Weights of a small self-supervised image encoder: 63.8 epochs.
Rows from block 5, named by matrix and row number. Rows with one number belong to one channel. Each number is 500 + 50 x the weight over its row's rms, rounded and kept within 0 to 999. All counts start at 0. Numbers have three digits each.
# convs1: grouped (4 groups) 3x3 conv (model.blocks.5.convs.1.weight, 192x48x3x3), inputs within the group 0-11, a 3x3 kernel for each
# convs2: expand pointwise conv (model.blocks.5.convs.2.weight, 384x192x1x1, transposed), outputs 0-95
convs1.59:522470509506467489465460486497504506500525548505525499486449533590489497463514465483502515525490487471580463424481581480520560494581510519493444511469491466460480512500529494575552504427526570430369525523416569583447447475446532522370481488428484459433395405377490521424463441473485468531460458479525484485492525493530525497
convs2.59:514517390563613547526399611469443468473444591466489494482426524401538547550556443457554473475542426487458512494522514508501596545502528468501485492519518529459596409505524556509584497602502524480556557439594456450477556416491542496609530550419476555499463545451509553408446453527499518555
convs1.60:515530461490469464517496490496461440558531488462443493448548522503652555542520608524535498515510528474475503499528570453444497557481516508592468517600387517425478586545620464485558476572518504433502512519554504469505532491492626556512530559568517569532654490456535526550472519533481459527508523511512572517491624579558503608
convs2.60:508511493688465487566460367496451593522512416514549514593552511547402498475456539488563518442470520451474474464538546476532447516493613520563384420496480547409450509492445498507434506523536482450442522431636467520520507439587485519467466442511479516483561449463478430478539410570525461571
convs1.61:473498478529505518528565516519558566461484433512475500515502464433484505502539464477549443567498491503489523507501521417556502460416432473523458548550476489532514419527528501624546398608555554509455506635580432482507472533482537516496532493525413538447641630506389526428502477505494466495552496483451517511413458475504428461
convs2.61:489538516374571575421454462500506510497442412529444486507465544549570439500524530466503475496493553524506485535495467498485474489620564517457463493540489444526396539524497506480523488391475456496427474506493445513590573459428454553452516487531619486482515544551570465557501488432535539497
convs1.62:477521501524459511504425510514530473517508506500483521478428492550574415490493494431609439508430589528480515512437539496646424513472488480533567466505383492529509496424566507557452458556497531517544539510446488536481496484562541529453488516488515466554500539427487496445481473493517518436497542523529357583581594457442558473
convs2.62:469500558426421422420428499569509420479489439448620540453548407529474559426439532513492556468528510552385435518400498435582494470482441495464603487504529488531577411488424440437443466453465561613466551512538510421455463520494585468497506392437531581476534554486489541539555472448457559539
convs1.63:491487485513505521483530538445530432550508485517477467512458422487483480493580560531454529496395469534511499506582503504545529425429472461484535495398523487476617496511509450558473497447494504567490494550495453442436542470530479532388518532556451498449521548469486486459543505571526428493570540550471474512438478532510507437
convs2.63:469495482536512515483495499586448412439497496556545445440373542520429422506545559534566460545585423507617543452542522505388512544548541521490515517459454463470494500537528525476528692490418521429446490420463421447527526414505474486523543459487473529551532449447511426472458501540478525459
convs1.64:526523534572497499488474494482434537482495503521512506471483462522492526438539533481440452611592542396514450451489603544371420477472619544473474502530443450582582518516498470539482481434441497488454576447583473545511550468502449495478482504513606513471466439418466549521544509493480491485431539515488609570406404397563459493
convs2.64:518432453522482434446473452570355513473417610527452485505475453496527461597636513568528476563435540435447491489464504561512572622465454582476570443487585589541539498468497508574517522507464547522546479472503535499487590517463525592463524483448555514570481432529556489491507515478508512529
convs1.65:481568422490509457462458569485527461518519492459490475492535523532475500574548518494410460494459433497503482490539496489475505485575482455398479546486532508471443546561528545516470492490469447464419425512484424482442499509523479551471519516481468527476412544442506488492513439546499538503550492484462573553539563553475643497
convs2.65:434497506561542632511595517384534517478499562498456547467522486422455416489456428360463428473448500429461516485536558504526391482525556503475534426480467382454416511496438495428506523529449544519473597598518501453442474569513496606379463535518530434503467482540425562517445496501474494477
convs1.66:471469502497520530595580502527567479489549546475520458516465523466547495453407496538524546484375501542540530499579526452681484483468498480546484463432407535453561507488501465546478497506506480487559466519410486430477493503468575575505483469515451486538499502439527425508531451504498448503432471533509479524516653472421463478
convs2.66:578506624580572517613588406463473449401459440513665500476530441487404541480569530517496501504438533484544507519496610562517536482484457485504507551503479566516526621500504570478451494418529480515491567510444480507426467535515537447540427540545413555574486494526537487509428505529459414467
convs1.67:547440558460413504592424520533481474542502433509504492534545483490411528519473523514480438526583471467480409465400461601276568550447514486473562472500504491575490496521497589447530524554522604539532525372537564475532400471577464478589442477558450528560469484540474587512511469464465532438513608526451421479575411505560441556
convs2.67:521526619460390437497495537476488525477573404529446538553531509438441493516591446529502420539385504433531519447460548507499528421441531505462534613477587499475463589470462406504506530595566449427539492467551539494462479482604508461468400499488473522422439409505564469473465454533422487467
convs1.68:528409487564493594529486576510485482521463586525496521404541488546594431493459569433542482442648416510367619512607443472487410463599447545529531501501451427496483563576446482501431444592452408475472527612425423526457607458468530482503531562445502504449405492464474420487511488469504592476509490514495543525494528561470572508
convs2.68:510519422547545503463516467516520514499485477510481488535387481467542595458612548487569526470428485541440525517533553498472600548465571490451411490463474485508559459511493470556485505594540474361592457495492543579477490512517435544537474485475523552519430402509514516509508461463457518535
convs1.69:461560499499504477450541444524465515547491503498522485451556431438581445491552448459523461551573497470527434454454527492483516476531475499514472519605487447556425471561459494545475518507428418546512501540560508506516477550539477476533514419529499483495466623587430546555517532507515575504482487564506571492513467528516519433
convs2.69:566443451499555428551588537513489537505478534516460432485558492488503541507456478521513509550504527577464519433372581581446480561415521526402595599516538505461584567493473468462543526439497440465514492499412485473489504500459498533446428626552483453491508560506514490531622476422529458485
convs1.70:500397496494493436494587471509554486496546483485532494542498561568343516522477522543414525536372547530427524447730423477542550445426455450514475556454501492481462451443502407475600488493543505519532460581463469485473535452436587532388587515440513524430596489433569471453525492512599444469501450484407591520453418455486470555
convs2.70:362489433548457546482537459481520506527597562456579473492547466426533539535572502419506510480512522410613475471512471510535579562529440521508513468447469455530460495485510542370569502473462484444510501476371450352534508530505547477545533448461546499515602380493522429514418521589544498555
convs1.71:523518475454520491444539499515492462446550473470534511511458519538482533510578505498512476485521487472439489471410450535523454504612467515456584498466515501513473527561585529504542512504449519486535536504499518439483498560471465568476417480547486542502481499487410497516510511479498479522557468519536403449494444426539625537
convs2.71:543612546399478487506526448519566455530440527535569606541506483522507475438504503490527446491529442426535532504552455481474485446504444471599479486522520410421515537474509500564475508462522557553550577549524529428479486449539508477454647507465517507424548534546499628502415497464522574494
convs1.72:526514477530508526432524511516528478438497538530444485486505476491542460490491506525503441563543493433515440454542474529465448579424524500517508604480456422486438423592468450533462590353566551444492548533480418599529495492512584448484440544467546464476598433500348609556534488475542479547423498477494520480492564457486454492
convs2.72:502478550497520477449583539535442382507525431520536478449476526580586501511550514533518553600448544474500607559416465555598466455478515474571560513507597510447346418513438512458556493418482511421503468552491521554453506451480476496435559455446504425525478592460584435556445500508535657449
convs1.73:459528465483508546459452429440517495532525497526504529496456472488368415456502553474434461479421546541469486457538408465520529493671537465400485511504528546592534532487469564500434469502520469483478460566500492525529431461557501415498595558465485472495516476513581467526510445404530502511520517469548466388549459365428662629
convs2.73:511355496519528396569481562522350492520436472508476589479439450442557600502506462490545550580532523438394494502433544517581465495467382534453553551513484458461534549505501444575502528484490529432513465521488543547498533483582492520491479462515469510516472474485546518523393505558512519657
convs1.74:457509480451524510502494472464536510446551485471490558515490462576469471566518487514536444498532452537543437586473461541497503495474554426431486492417393541476455534504452518545382557578476493421563474481509386463581443555495533482481438523506544506540525499459442422500575468366485539466567518454504409518554542409528516516
convs2.74:556563504447433495508527395574516440567424486511453561526428454529487501530369584507512544529457563404494535503523472506533456513421556423563425515502448435541480552460560522545479485387391529521453522447602547535601490478560493629453576481491392514431589571549452549475407474426481513459
convs1.75:503509457507579461471513547420555517509488553518465520475491510556492459508544475456485534419406630476485526528577518476489433477498469532419458524445425512506469606582496551521499526531500501505574519545448529473418503489463537438398547428440417489465303464429459439384493481517541410547476408567510451429554527343554542418
convs2.75:608529511578581459515426463459501560392514542532562482435530514505508516562539500463523617466483478553484480427482504522545559544501317539506495480457461489492535503489551506434474436533501430495521498558569577495512485539509494480476508347490467562502474487526464479471506490505574434512
convs1.76:544499605506418538538469558541495476507535422507524513503463498515454478460487491475489468471342498472411505524457515492467532478507516554452484498462495509453460553478593492467547497449601602528618487424548497484598477436469526461485580505537499528586512404511564452490510482440472484483458552563545453575486479460445534482
convs2.76:473571476441496584430501472518535588462650483450493472486454425505551502478548535553526506520434536603552435444407475558537492573522524593458564495453486537608609497496490426435468508418427482511417457531506485463425559512471532565489443493438589459461520525417503499597502415546461461575
convs1.77:460539557579401536491452466483439511540464452474532518512577492499577506484366500463567481426611444545418509489396457506470490481577538497463444479570512486479475512545482577469460492549438488518453479557525499519516518520485484411582518601513461452502453480546525572448428482487506505483510531479510471508524597520462421500
convs2.77:533457487516559527410655541511480540495453527508499513495544593527488543551446509444468486522483457504456374493476509519476516569556529521557558539562521575445667617498490509459423495519500534539539520535537532514548538492482535469501522505576448511488430404475477437613537419553428496433
convs1.78:451564504582599489472483481516492480486501480504532525453536516442461485422432385502456492457481521577594485530652549458444510494398401556556520416406454460405457539566491518517467505402480475458509480497482531432482473556473566516516453488496430451536509497496594437444479467519493454470486442524522563544526530499385382409
convs2.78:512480507471472525580510533519495531512484500511427582501445464524586544584490476496596461448560431428467524477414452426455473534473433533468439476485464529554635442466447524531498532484442542602468539514452553521588510579500552475579534478455463489604408596542488541581481538481497459422
convs1.79:523503571516430567480422502472534517485546509470536538481527461475512508475578469555437526579409539525469527509351519500421549528464546489481476523472484522434502396629470421546485488519472506477461480475482480513486510542389477567451541596411555515423584537407627562446475457459533499452498514556456529429475607480475575430
convs2.79:531503530445470419497439517518537506490656441493547479456487565483507578562522545669459561493508545487667507508471413497487529517439526539514449499471527433481354466492556519480552517480516461599569514446527493545461505475495523525414518490516476462493482408472519459438522499477463510456
convs1.80:493534495478476541488474527507484506495514516502495501593409569520568466529536497527433536570530380460615454462542509439509555569415531549512463493512364570585427523469500507541446454480512473510502467501535486509520530560424465465569507452538522466496500563498538496526538494523534547498437556537496477485474479451457478510
convs2.80:470469492440417437449534484556476479484477562518517460425520514463590532438545478487506478611506441539386591499515425547513494562443465569505526533502536371466579467467475519504549604461475462479508572507406520469472501505432561447495570507469424555527503480418600574489472446448372506543
convs1.81:529575527489463536469460512472493507497492480496487478442585440472506457453517487424608453466571451389634384475564463450607485475612458473531532571478520535512553525485490520536446543537455461485537562420575541525592361592534418477524401523563463520583378442601394565615411498514458603456422527497455524480526562471536493483
convs2.81:526557484517536506493492483523420506546479470430523480512446519472519518532518586551366518471469519543545512452496513503409573539489576505556403502483567576533512599547552467477566485522480445459549498415551542503507474530493556464435529595503506512439494509494539540429507543515523496485
convs1.82:529437468433515548531509501531459453472540506482519521404585477565391493557447475467548509469504492552471444449508495496475498483510513396651491589403481556407525414536513601480474485462521523510476535459461446543567535597417475439474490449510482573461478464466465458559466529520492445525539455447477605536491462452556392487
convs2.82:538483485414460486512399425479501428429541475459435501482521420507512445467506479605529569548456464509589550530522547512492458539407421516488483517523415491471336487527493454452549504436552499458487436574443448647524516555511502489522480520474548546441441626525532455501468497516423526523
convs1.83:493536486461526481513477530510460535513485519478531508476495537564405554515453514467539516404569413534550504633374649589411521473476438509421593480479541523441529592460427546396481546479500445590566517554510534432483541460545529376544486488490464502509457506545424517513509468459459564464453536532505439509616348603516423561
convs2.83:459504560471521425543416480487433473456485478456375500580541556401551551563469494437576466543475550514382577464531525468470575419515333478462512492456406602521499462526548463472484485511588460464511538396486457478472482523507415442516533491472566547523521524434444466413392494539493554544
convs1.84:456513462534558525510445489511513540519463521514464506505522462471562491555541513498522454576576568475607551486483523533501517486471471483488487540488504463555525507498487493535523525516544546496629523483543585533565556487524570467487528446477550445531436548553547522540515559488489549461466474553471546520516524438398430397
convs2.84:519482508568453559570512552521509539490501525528585521522408448479512533579453522408481449438479515487602544561549513511593529449579588486514538502504501467435446435518477462519507475455564367521446554481459446476546489469496467548491474504489486407456466415511526462572442472505470473536
convs1.85:494357469532412556555491532525536480495485469491528526438517438483595533498486527547546421548510530476479484528531459418505501419442479587515432591606502472477463458537513459568616534499586496451562516445530490449480519453491640480410445533478578500505651462508480492515476504532436507466449486493429577495446495464457467447
convs2.85:468543643528451530442464407426427539553464490517572507526441504498407405460463463437598529493478564462502495454534543466516483457469486508471383433520474502534500644488476565559411508361535476553468408532552480483509467591501550520497483492440619453494565531471491475471483480387477537507
convs1.86:506532516404472455552483538479476511491535439466473492567629529502410471481468522538597528522296464545510560525570535523542501500475446517529581501383557532579500526508506517436520525514578541555546455505448517472495531462470516511520468509489518562573480400459525545453516518531518388438520552561582508531488546589450413433
convs2.86:505422509520494521474502528496544504451504537507608479445479468516637459534555477460509541603515498559520567492510496559511476436446537547517537590512485344494550485495562478413488472500498473516494528489486533540516499579566587571548574479508436478451474416538503429514597515544554459382
convs1.87:448445509458495420498462464497497512476556471464480518487499512468428523542487536437409544469520481526519516441446504448463447526553596468495489520495523537458552502485538547412559537472610524454515516500424538500456508488507439522555514491549465492536398528520538452536462435526453515514497475505555507471430333531532561527
convs2.87:547501625497519445530504485547454499453500496515531559524523635428519587499517497467408518513480525416540330538481495491627495514443477467518495361561558546515486517526567570527564460465533449487462499526638511510404524474552476459547382499514495556482541585576525570477413388511490484532
convs1.88:527523476520513513439518463525508578480454514506407547516499505530468528589553577429433398530537504539520559480415446527524582539500466471486425510532514542543572463457412489532500531489527577500529503472511450372459519487566462413556578517561450522509502489530526426454383405345545529488633539569516523477485504496529503599
convs2.88:625544519509506508496457571434521443482510521466496574468490454491497602561411462510549481445512465509469502496449482493554497464444478503413574574457579479474533606604517378577423515483598551582402469543447382483390569487508474540468519441383477435469453447464508479502492617478516451486
convs1.89:542519537483468519478483487523468488514518468495460501427409421426554469424540460482461460493531473528667478459419413433423443471380493484484538475506440538550503471491533490371527476491544538580531547474469487426455485474513490401471475451447475489571593468426559451483457434529453527577453542541488452457447493446433461392
convs2.89:512474528567387467479416511498515482397457519582388533530464539479403490458507472515474523416488546531549508509458453555488544482504593530470450571557435570469560495505535563501426463530505412550434510470537517423416497490617526496563370554435495505479478530450535559547506480499484506481
convs1.90:448429425490495512519510525483516565449478429510484505539505558496518485466501495570567581493479450403446473510676485476426453522593536503482518536566464435390461487499524529471482569528544530496501405492432584638543487428464469473533521607466618528489452477501522436521500527607490538508443465430469546572509444481460578493
convs2.90:522551481550532473531504435467554500477527538529492509493462473597683457556549427533513461599518566617473526511467455418531557532511540538506487443572437545514395585490502533547470454517641475487471441486434544507487479459454533552511478486395403517488441593424499470527527480507553467524
convs1.91:496522509532470475483448479501494484543441498515472534543547509522452519509475492563419504533456515538425526546498392596483426611492489469556505499594484479499507473439470475407413516482485412505528415551549494547534471550538546620549459496501605473554610524573517474531557551438574556507507517422444469461566456483476541510
convs2.91:552472521556545575547469445498478556418409552466469586517474491544588644525582486433476533476516473501464499499485506465485600460524486490479480628476507526520596476514456534512497486567463555452465468433510516459482509497501526484555482535448458586492473452492453582459441432460482460576
convs1.92:530464538585456459485507482472537485531396615489507480488544466339535606523540514523498529431442643501533517504569407512468510437493514465532560381544566522527501511502441483600479493475508490515526544566474492464574530481517582508359485515474486530491449522504525544439448527509421458555541539440492515554509497550483444533
convs2.92:558554508489484468513528604541466475482519576498543545470506545533593386459517520554474525471587534481363564491465515507524531476446540467528458406458470498558391478511462569432515542554502430484535456531499419459512544482505602536562513422425453582411479489481442510601551514483408543488
convs1.93:454450550508422516454521528463540431477553544497512531542539478550563355621506459532479471521426555492550527467608436523524490437468528577505456561497432540493500512464518472525452439560500480541478542520452509505458420533555548529425482523469490506504557453428487407491489508515488456542593450467521509450524498450579536409
convs2.93:500447458430458485533374483582523570420502473525534529559513492527631638449526448572405539535530511459394432460442487476556462514470641516526432406582429547409495477506492534495509417499446463571481508450470474493488488563464470505560442462413457597488470566510473526504481497525566438478
convs1.94:481431583497527525500548418546461470486525510516546469440410590449433621442474573492413524469420620421474600515452470456468497485466660513463504482504540442454571585563442564585479523560454519543479543519425532460517566455452543536393548414461476537456435492406482441446404473536470411584415467534457471526508476629481515566
convs2.94:462426469475458544446565488503555517522407441510449494572484468494546601507563454466528444523506440462579515502447527484385588515423531460416473506565471420551473425484491485506466498585463484442519461490392497485413432491494486566523499467526499575478563545465492490544539451520487581488
convs1.95:458462431445456466511396423507431511448472442538468465481537427492599566517605471473537512511521557479503460460515542508515532521506523502558457619558545520557491486503576515549537526555559486461504523482561557584632476444498437521501498495462583556509499533502565547628537538626467464452513488490473543571530534561448462481
convs2.95:406545483556518618632519497511547512512463493425488355423528523485452509470595556487464529436538481420503539505468508481462480442466533519545478443500458464481433481538455520531527491504518534487470523518470480522484453524480393460498473552376584461386550365502493576466514482537494530488
convs1.161:561506524511467474516541582550613486450581463448520434518566512471450464518477484481490451482501525512558563503549459502490566471530529484489521486525491528535486523532496441500465431471490491533506488478452529604498506394450488555596537558500537507478357378398624671590528458421458494539480545507473445464560555509483475483
convs2.161:593495465534494578526440451394447420508475524531609504499544444548577476550548441454543502593585498522499415453557486544505458430460450496461613445561524585576501470499548564497410486555571477452507423502472544460511478499488410451532485551500583511494566481499460503508563489509460503496
convs1.162:385423474493417593550469492572472496402399391657635620565517540671549460430441497440468457576543643491574508505488509472527558491513468497531572521495500460430481426498481474521543571477488511525482502635599493457389478495506487482499483488467489374421549514566534503541475518520447513406578501453487452422523496543486526459
convs2.162:469500496503460507430550469475482461493514500534547610543582464453509490515460474477440525594531522533490457436554557403561448580431483575459507505539526513509538397531533463498531506516652482473429570483487434591482577595592435457448584497459435432534502475503509420535554516487396478430
convs1.163:522544509477537523476466476443464529564475563493497518481513532505423522523580552546577581426359413513564535520497546440468420497505514496513476525420488502518495545516547458446469536517557560547493545466503442540571507533547481504523533467464453441469454479473536463481623468497519591488440459465549594550467494493485442497
convs2.163:487530506483455471556576469476503493556530550523533624449516511492488470535441492413470582536501459506442496389514557470464471574487461498448528475531509504570479497480515484470405530497539470536519499438524510542502574486515499448382607475470523470567569597496496545498486565452477434544
convs1.164:447503573496479543570495482614516375437573417512521471556553460337540552560468531412520569437479505570525409470495470514530520473491507431436610546410506556501443551540423520465449520504463379468482551524430534501506512475514472497501510521464462487551589437437513496508461498526458537493469494512514530434529480528467503463
convs2.164:425494512453584496485540459541597554548475543490516467445522572557482496589533452495417497410469406432487416504462501473484488399541477407473523488411464498433456537505477426479512501506485460422442476610575553459473552496519517598544546535464517607488511503434545526530500535508469435472
convs1.165:538519476573393506489638482476553574457533474522439439590427494514546455426599484489405553503444483521555464553499495453547549490501454488560475580473525535369581522530486502421465494580492449513574509496460533501497413524504595453542461478435535419490486456443525462587426570569533415492568532415462523477518492515480409521
convs2.165:607541472379444482576428525489483489502551476448549538510504537342567574490505485551447634562509444533463556626498450442520486434470471496548506445510450462483532477517449502500446483421542589514409523519550464551443409511497488525536514493439518527516560587547472645477504501479515453488
convs1.166:469502446537428466474522527439481409501640545490522559552530568494420594476472467449520456518548441446469429470543467534500508446461461460545465478495486588464539483495480480429465566558530517496516599525472468474482510507527559547545485485493555516501455499428454478556488460499547477448509487555464411470589571556514487542
convs2.166:472420462469600551465516489490432524539492526468525484516537485553569474495534453527419491517509510496522456489493473512370466643556472463539486500506545411606532483480489413439537481522507444489472615558550566560502507437468466506489532532504554500449389524523509473481553520422495507490
convs1.167:469483468540431461481477489472499572425471531542419553531473540507459421507519504457496519487487475508504510472590534491537539498527506475527435483590434530589440533449441513488438499552523493500491533481420547526483554534540479461487513459599421510472518410554463500521453537493528444531515486443556555529459445556494480523
convs2.167:510429485498555470526501495423512533601475434497441457521577482515558502470509464505387546546458592554594567540480473493462503601514471489525512496435473541556457489499602458540507482448443491440481459460445499434574515593544502526467581563505432577500491473493492444517467486444491532645
convs1.168:530565532437535480472519483478514494487528492520455409420437523530409562561523436477584503471590438468478492484517468511550485468580517513488506479591472562532485532488573312501659487505555495521501523468422546439472464475527492456521478497492493488576496557395473510506603562483575440387488395463437543456500475538459485499
convs2.168:504539549502545494510507557569532534560419389485408440527486532484456443473442544574446422400548522496461549548432540532492567431540428433517534472477489542500528437528518482557509495474541462571508503459572444524466484535538583541479494631532514612508560470424427523471542519544533487509
convs1.169:487513452497481496498455566447494471484533463493442442462497549550523585460540518539554569448487497456452517533555453527478521489509504507532530469507457410415430452521525471524444491459507534505451558547478500503491480405503539484468554455582461501483491555568513451537484479471487518467540546541457416419481448489628570504
convs2.169:575418530549548517384509539448565484458573429436504552512511463528527530539423525470507579538439528491573449391425564509569498483443530475546489594438434527515591524491508470493481548482413461564532494554575442511540501544513480394575511491596467562385574472521506448482601481558555498496
convs1.170:457439481496507438462467486520519424502551486431508406468520513482547617454520528437496397478489416491500515467490487543476520535546524513464403465531524521466513492511583584459538609558634435536412441436441430497464494485501476485521557512511539482530563461506477525598487424371491445411413439434564500480505543482426508397
convs2.170:511463545504481570545466453539492576517566379489591544488522564542473527526516487412519478506510536542584560521464545474621458540487491562481562398538567497644555525539518538480546500548527568470489506467485551451485470487478525494496473443522460451412472520492488512485530470537534448466
convs1.171:535456487493560472531408497479542498550525441523426586488489505461534586455548442519555494526391421455428617492522514508442570496591412500536503506456507429491484489487442483611488486440527522493473544434525439567482469506455492515427506430463536532565496531510561415502549453444534482488471480560489552486443561492534490467
convs2.171:499563493504530431538533442527603449532546478563500493559460550597515428506424594484439516522466473491499585601438492467483486494564538499551511528514511432489544528555407509574539463519507498490493506538440512592424559568482509541583444432414495458467484554609500357538476518548591507522
convs1.172:473472612471527615520557499484466485559502444490456526542467513522473519444518510559529534513491482476566523534451485493468514451518533482472497512517553486533537447520551492452495467504533504462492436482505508485455540542488513528507484539459500535534510469493500505509453554532517547489447439407496546561497547503519506449
convs2.172:492425522522502472549488538540466503535501384515392471469546576455590468480490462463439569420489529436560490540429490521483524546529463458568437504440414517540493453503511533497545466538433478528513554504403519411546604555557521499547578534534489578433469458505477461492411515467471436475
convs1.173:494453508491577410538461454509456438454435454464531496452519537591453593446479548451578536633428431439528507503463526528462508521529536717563475324438646626490515470579541543507491512425445455527514596504456426480513490521505560540487497440479392565476635458493419440487496510481418582463564463544471463512537498573551500549
convs2.173:540530521485526455501473510481410556501477528461516451455551478549545495548469510493440586479506465506479441579447641569510597452618508527531511534508541519437699379502459486400498484479489480478494502609520510553379542569441536505467438461515452519485560456475549486445597521477480448475
convs1.174:514446515552507429549545465431531550512514433494486570510426497461459475566485455482512508486497414544478468491516535583513457462444488508493453479512500456428509472544475414557506578469421467430543589549435454436464513496506487490502493507511457467555614545400371578640459473419536447522546522497498467508475493513487530517
convs2.174:518518511484479507414464455543516497548525449490543506474501507513542442518547439468534486404423479410511440601403440534537482420477458496480529475505427457578545439497518435534580490683536423495553452572504502451517462576511535427488529505482495577513502567512567565618536530545540460468
convs1.175:543512554517528578520523470505470537563473534463489421555511526506447518473412443535629514416505474445422503553488490543527485446481548489489489496508495487464517498649495480496531481429517471505492475409513481595389472602485503497515503441518545377557479550568594661481416536483522491517567494494404534496492481496627532596
convs2.175:473583548522510477572523523510438574408515433518515511540534500479412520522493476575567482512491528590517413656496525551473487485442424461601482489607557576466480478546481547561507591505519529471450502501547475389454547549468500483521426427471501523447565499476560485543602476447574549512
convs1.176:513571469482481585488446532472536547530618547530431444508510522506599471490523523487519474473504466475468501474478466496450509474437509499485490462433437503411485482538523555493583559515495490541506514396422535507502426519451548567472503564527534613512541380646477387448558510556531482466474527433471474402527529449499580536
convs2.176:457433445422511580400562415551477490569452510536574453503515420546505456484444469481517544438468522521586594504441543538479567508441562433501500508418446585502443589490521424517452486476505422512518503523492480453559454407546501492522497453559527494428528515522429548526486408502553443480
convs1.177:538561459631489376610545506476511492527549474517599513482544456519479551551473510494559492429463488515467458491471473494368451403416489449508532509492497511469441512514512457499507478457491495555497579526475476446455521468502505456472533477434563447427509545473514540487516602381535520461450451468544503514565492491583508489
convs2.177:524545381436573437423457471491468512496440492518487517494508485473467494473520478469477494435534498519576420463558406422491517578466482548469464427548627453497492496480530535519509502433505477445527465482534570496511503472574564371442463462424457585491458483503559421427503515572520525491
convs1.178:623432498518511442450484456471469397533465549512500558387534581452478472477492482545472549458399516501509508496491549525448439485553451463450489485638548518527538536413425484487435423447452508504466503547450385476522480472549489479395475491453490526501512463544529487472512519517496520587439497568481446470462468488430514530
convs2.178:445548481497486461523473446434503580488550502474493475521383478412466467487565461477550409522487535400424523561496454511485479542521582537515571534496505477571511615516419502503572498441473569511486599471529521511529528497531530561435515490463403452501503525452570520461497472588536469433
convs1.179:534479505452435495476492490541484542377467542578623464475530446516599399528385540446439533459510496562559459486526513552492419493466537466452523470515486521514447510574440463458438473474522463440502570525538473490489485458460484541489488501463552428507533493515514543536452505562423519481516510493563430528432424502424530500
convs2.179:462487471497542422440519509542574536594506512504422501510472515468610441500492519452484461586472529458535506593508513524507381529482440504510479555525536380575552478510476501515541442493453479444563542495486628527392486469492498573416478457540565507455495517445462466476485588410555460526
convs1.180:484464474444463549472515516505545443410537528451496505516531531507477490509496480490483507476443470541445512570412495603401500553389559507456498540504547535426507489559506490538513508494464463515447572403544442466504536496503584435528578559488471507522484512461469515499458516432506556411469572547495527462451473506484546540
convs2.180:448490505503511533563373488479472523550556476499481452499515562500558526516496435464374342567484553510531529458529469502452465494489546501511539408484613445515554558493485474392467510517594477455503503433465494449476476522477419532446416503532564490516568505457527452471485490506425483500
convs1.181:475428431525556473417511482491448518505591522497523534464568518539422471482533479510510452502580431487573485523481540525519517433534461428449436516543468493551460485475475587402502584578585469503454414540493502475509440515496477481498520460473508485459478575366431456503483496541447538471486524503495540455505423489502465471
convs2.181:581539549421459487501484549445498497336565457483541453487393526473435467505463497563534522530658444408499575438437499466458491431468425557506554436471431508472478546571559511449416573570501549488507510545553411496479432429506478446417516529548505540544529516524485567519480561523470487472
convs1.182:584510532563425546526466525483401396436473420464452422479498535457574469450543561564556536550561541536569503521510411549482498530532533510536560593568498532493527544594564504489493523626533466480520476591447500559478512577503545496508535452475481528494542603432539494469516357457429422494396486527481469518524493540527429510
convs2.182:530540515475475653596538516476428540480505499469468546490555439540520430503500531519509461486418592522448440524531531600474484531540466490589518472576477552436466575501504532423503593525589508415530546560555461591502510415505457577517510509593426492488488534577507655444504426415503526490
convs1.183:582579491496476410588426504537607478437500439567608426530543544389518587451499521470509480541418488506557482562536471486471505473426503523522566517505523422415527484498444507518517529612550535520513513490479499448442476490490538552479454461477446576480492412463502403512521509456485537460504449426497562521490517504560476538
convs2.183:460446429465543505492526537530421560529489499517571422588511558537585508556461568473529479458529479446518476537439483383453539589509476432446505558487517465414466513473552555493528422500548389511481532566493510475488493436558539401543474496490442504519513484508490590491492437477421549496
convs1.184:453602453498554440580431540438542478474545461496553470471528448430496471450503471538410540477484509494612454457589455516469486489406563473469455499469496521462540554367560489489459494556469520505463566464434441540508588374557457564491447606385437488505703272678542481570464524487542547450532477530546521503483534502509522501
convs2.184:504605512511576519538509563516539498433553534443511441516451526531463470555471481566576473550459482516436406443467483448543447498450589525532507487432463463450476518469491493451528398485452553473510593527543506454442550474523526541509480530497543435471565550444489491456547513611404568471
convs1.185:500530545568435548515475493517432487595461518527393511482507459420590549471509477471523491427661465472560485480500504496509521490538505471515538488482528461514485566487535429522531458561504469464456428595497474477508485563483489587483426594451449512475532462485513490504535468594559324582513466440512475522503449531452524502
convs2.185:534482443462551522538456550538590448501505451503507513476485478437521519466446449684506564555466512445571546463467498469499485515460464441533437424541573509508493521500536531468482458523554473534520497452487586496432438475468508455510482461548522490530513445503394465511490558538522518504
convs1.186:445543424506509531506588530580467567476304454594490641494448474545511574535529486463521515479429496473502457510470607506555490539426503517506558495426470505514578502506535470512516538495492514514507550454394508448490425475469473486533458493518452507395524494541425390448521542406639524425507589537502500618552558470448409467
convs2.186:501505501543443493430534508483457500428482505477475458460407509520461524484560472480627457506458524535485528428508644426480465519467499490490514514597476502539586462485542539415532464488515510695437409561512499582410530559478542484515480464519490404474435593499528520470477627556542491498
convs1.187:534469444496532481516533459491537498476462462480418391514548608509421504507477460431500419438462442502434468560508528491579473468543436444463501492572405490478470491467440407476464493485482527403456470549434536556542489442525511453522545491558435507375485463550467397461449470591495527577476499510424440454533502490538560567
convs2.187:482519473451381602529531478417501486476506497495463545426478507568522538497419498526474490566521507454549481513562459524550505459528512443504529481487437435474598488522570478500409507483503549564492584427434481556578507589472535511477503448559472449460475481472488480418450589505463433497
convs1.188:498502562529417490566436555522416488539459478577549456493496479453538503467542487475514522484564427499557460422491472501525441469486466483482445522550534448484504498492468497499542556513454431520416535599462459575397573479668506414486546461537508494442463488538517509509517517511378492458525500502528429578509445535537481571
convs2.188:547518507534509548489465584525505533544524411472431505547368491515449377481547527481426484575558498460540476482534496526466464537452489506519489476546568570570510465476517502468487466410502441421490498466468473479436459483493478415466457518517510477544517425519497502377503520370453481463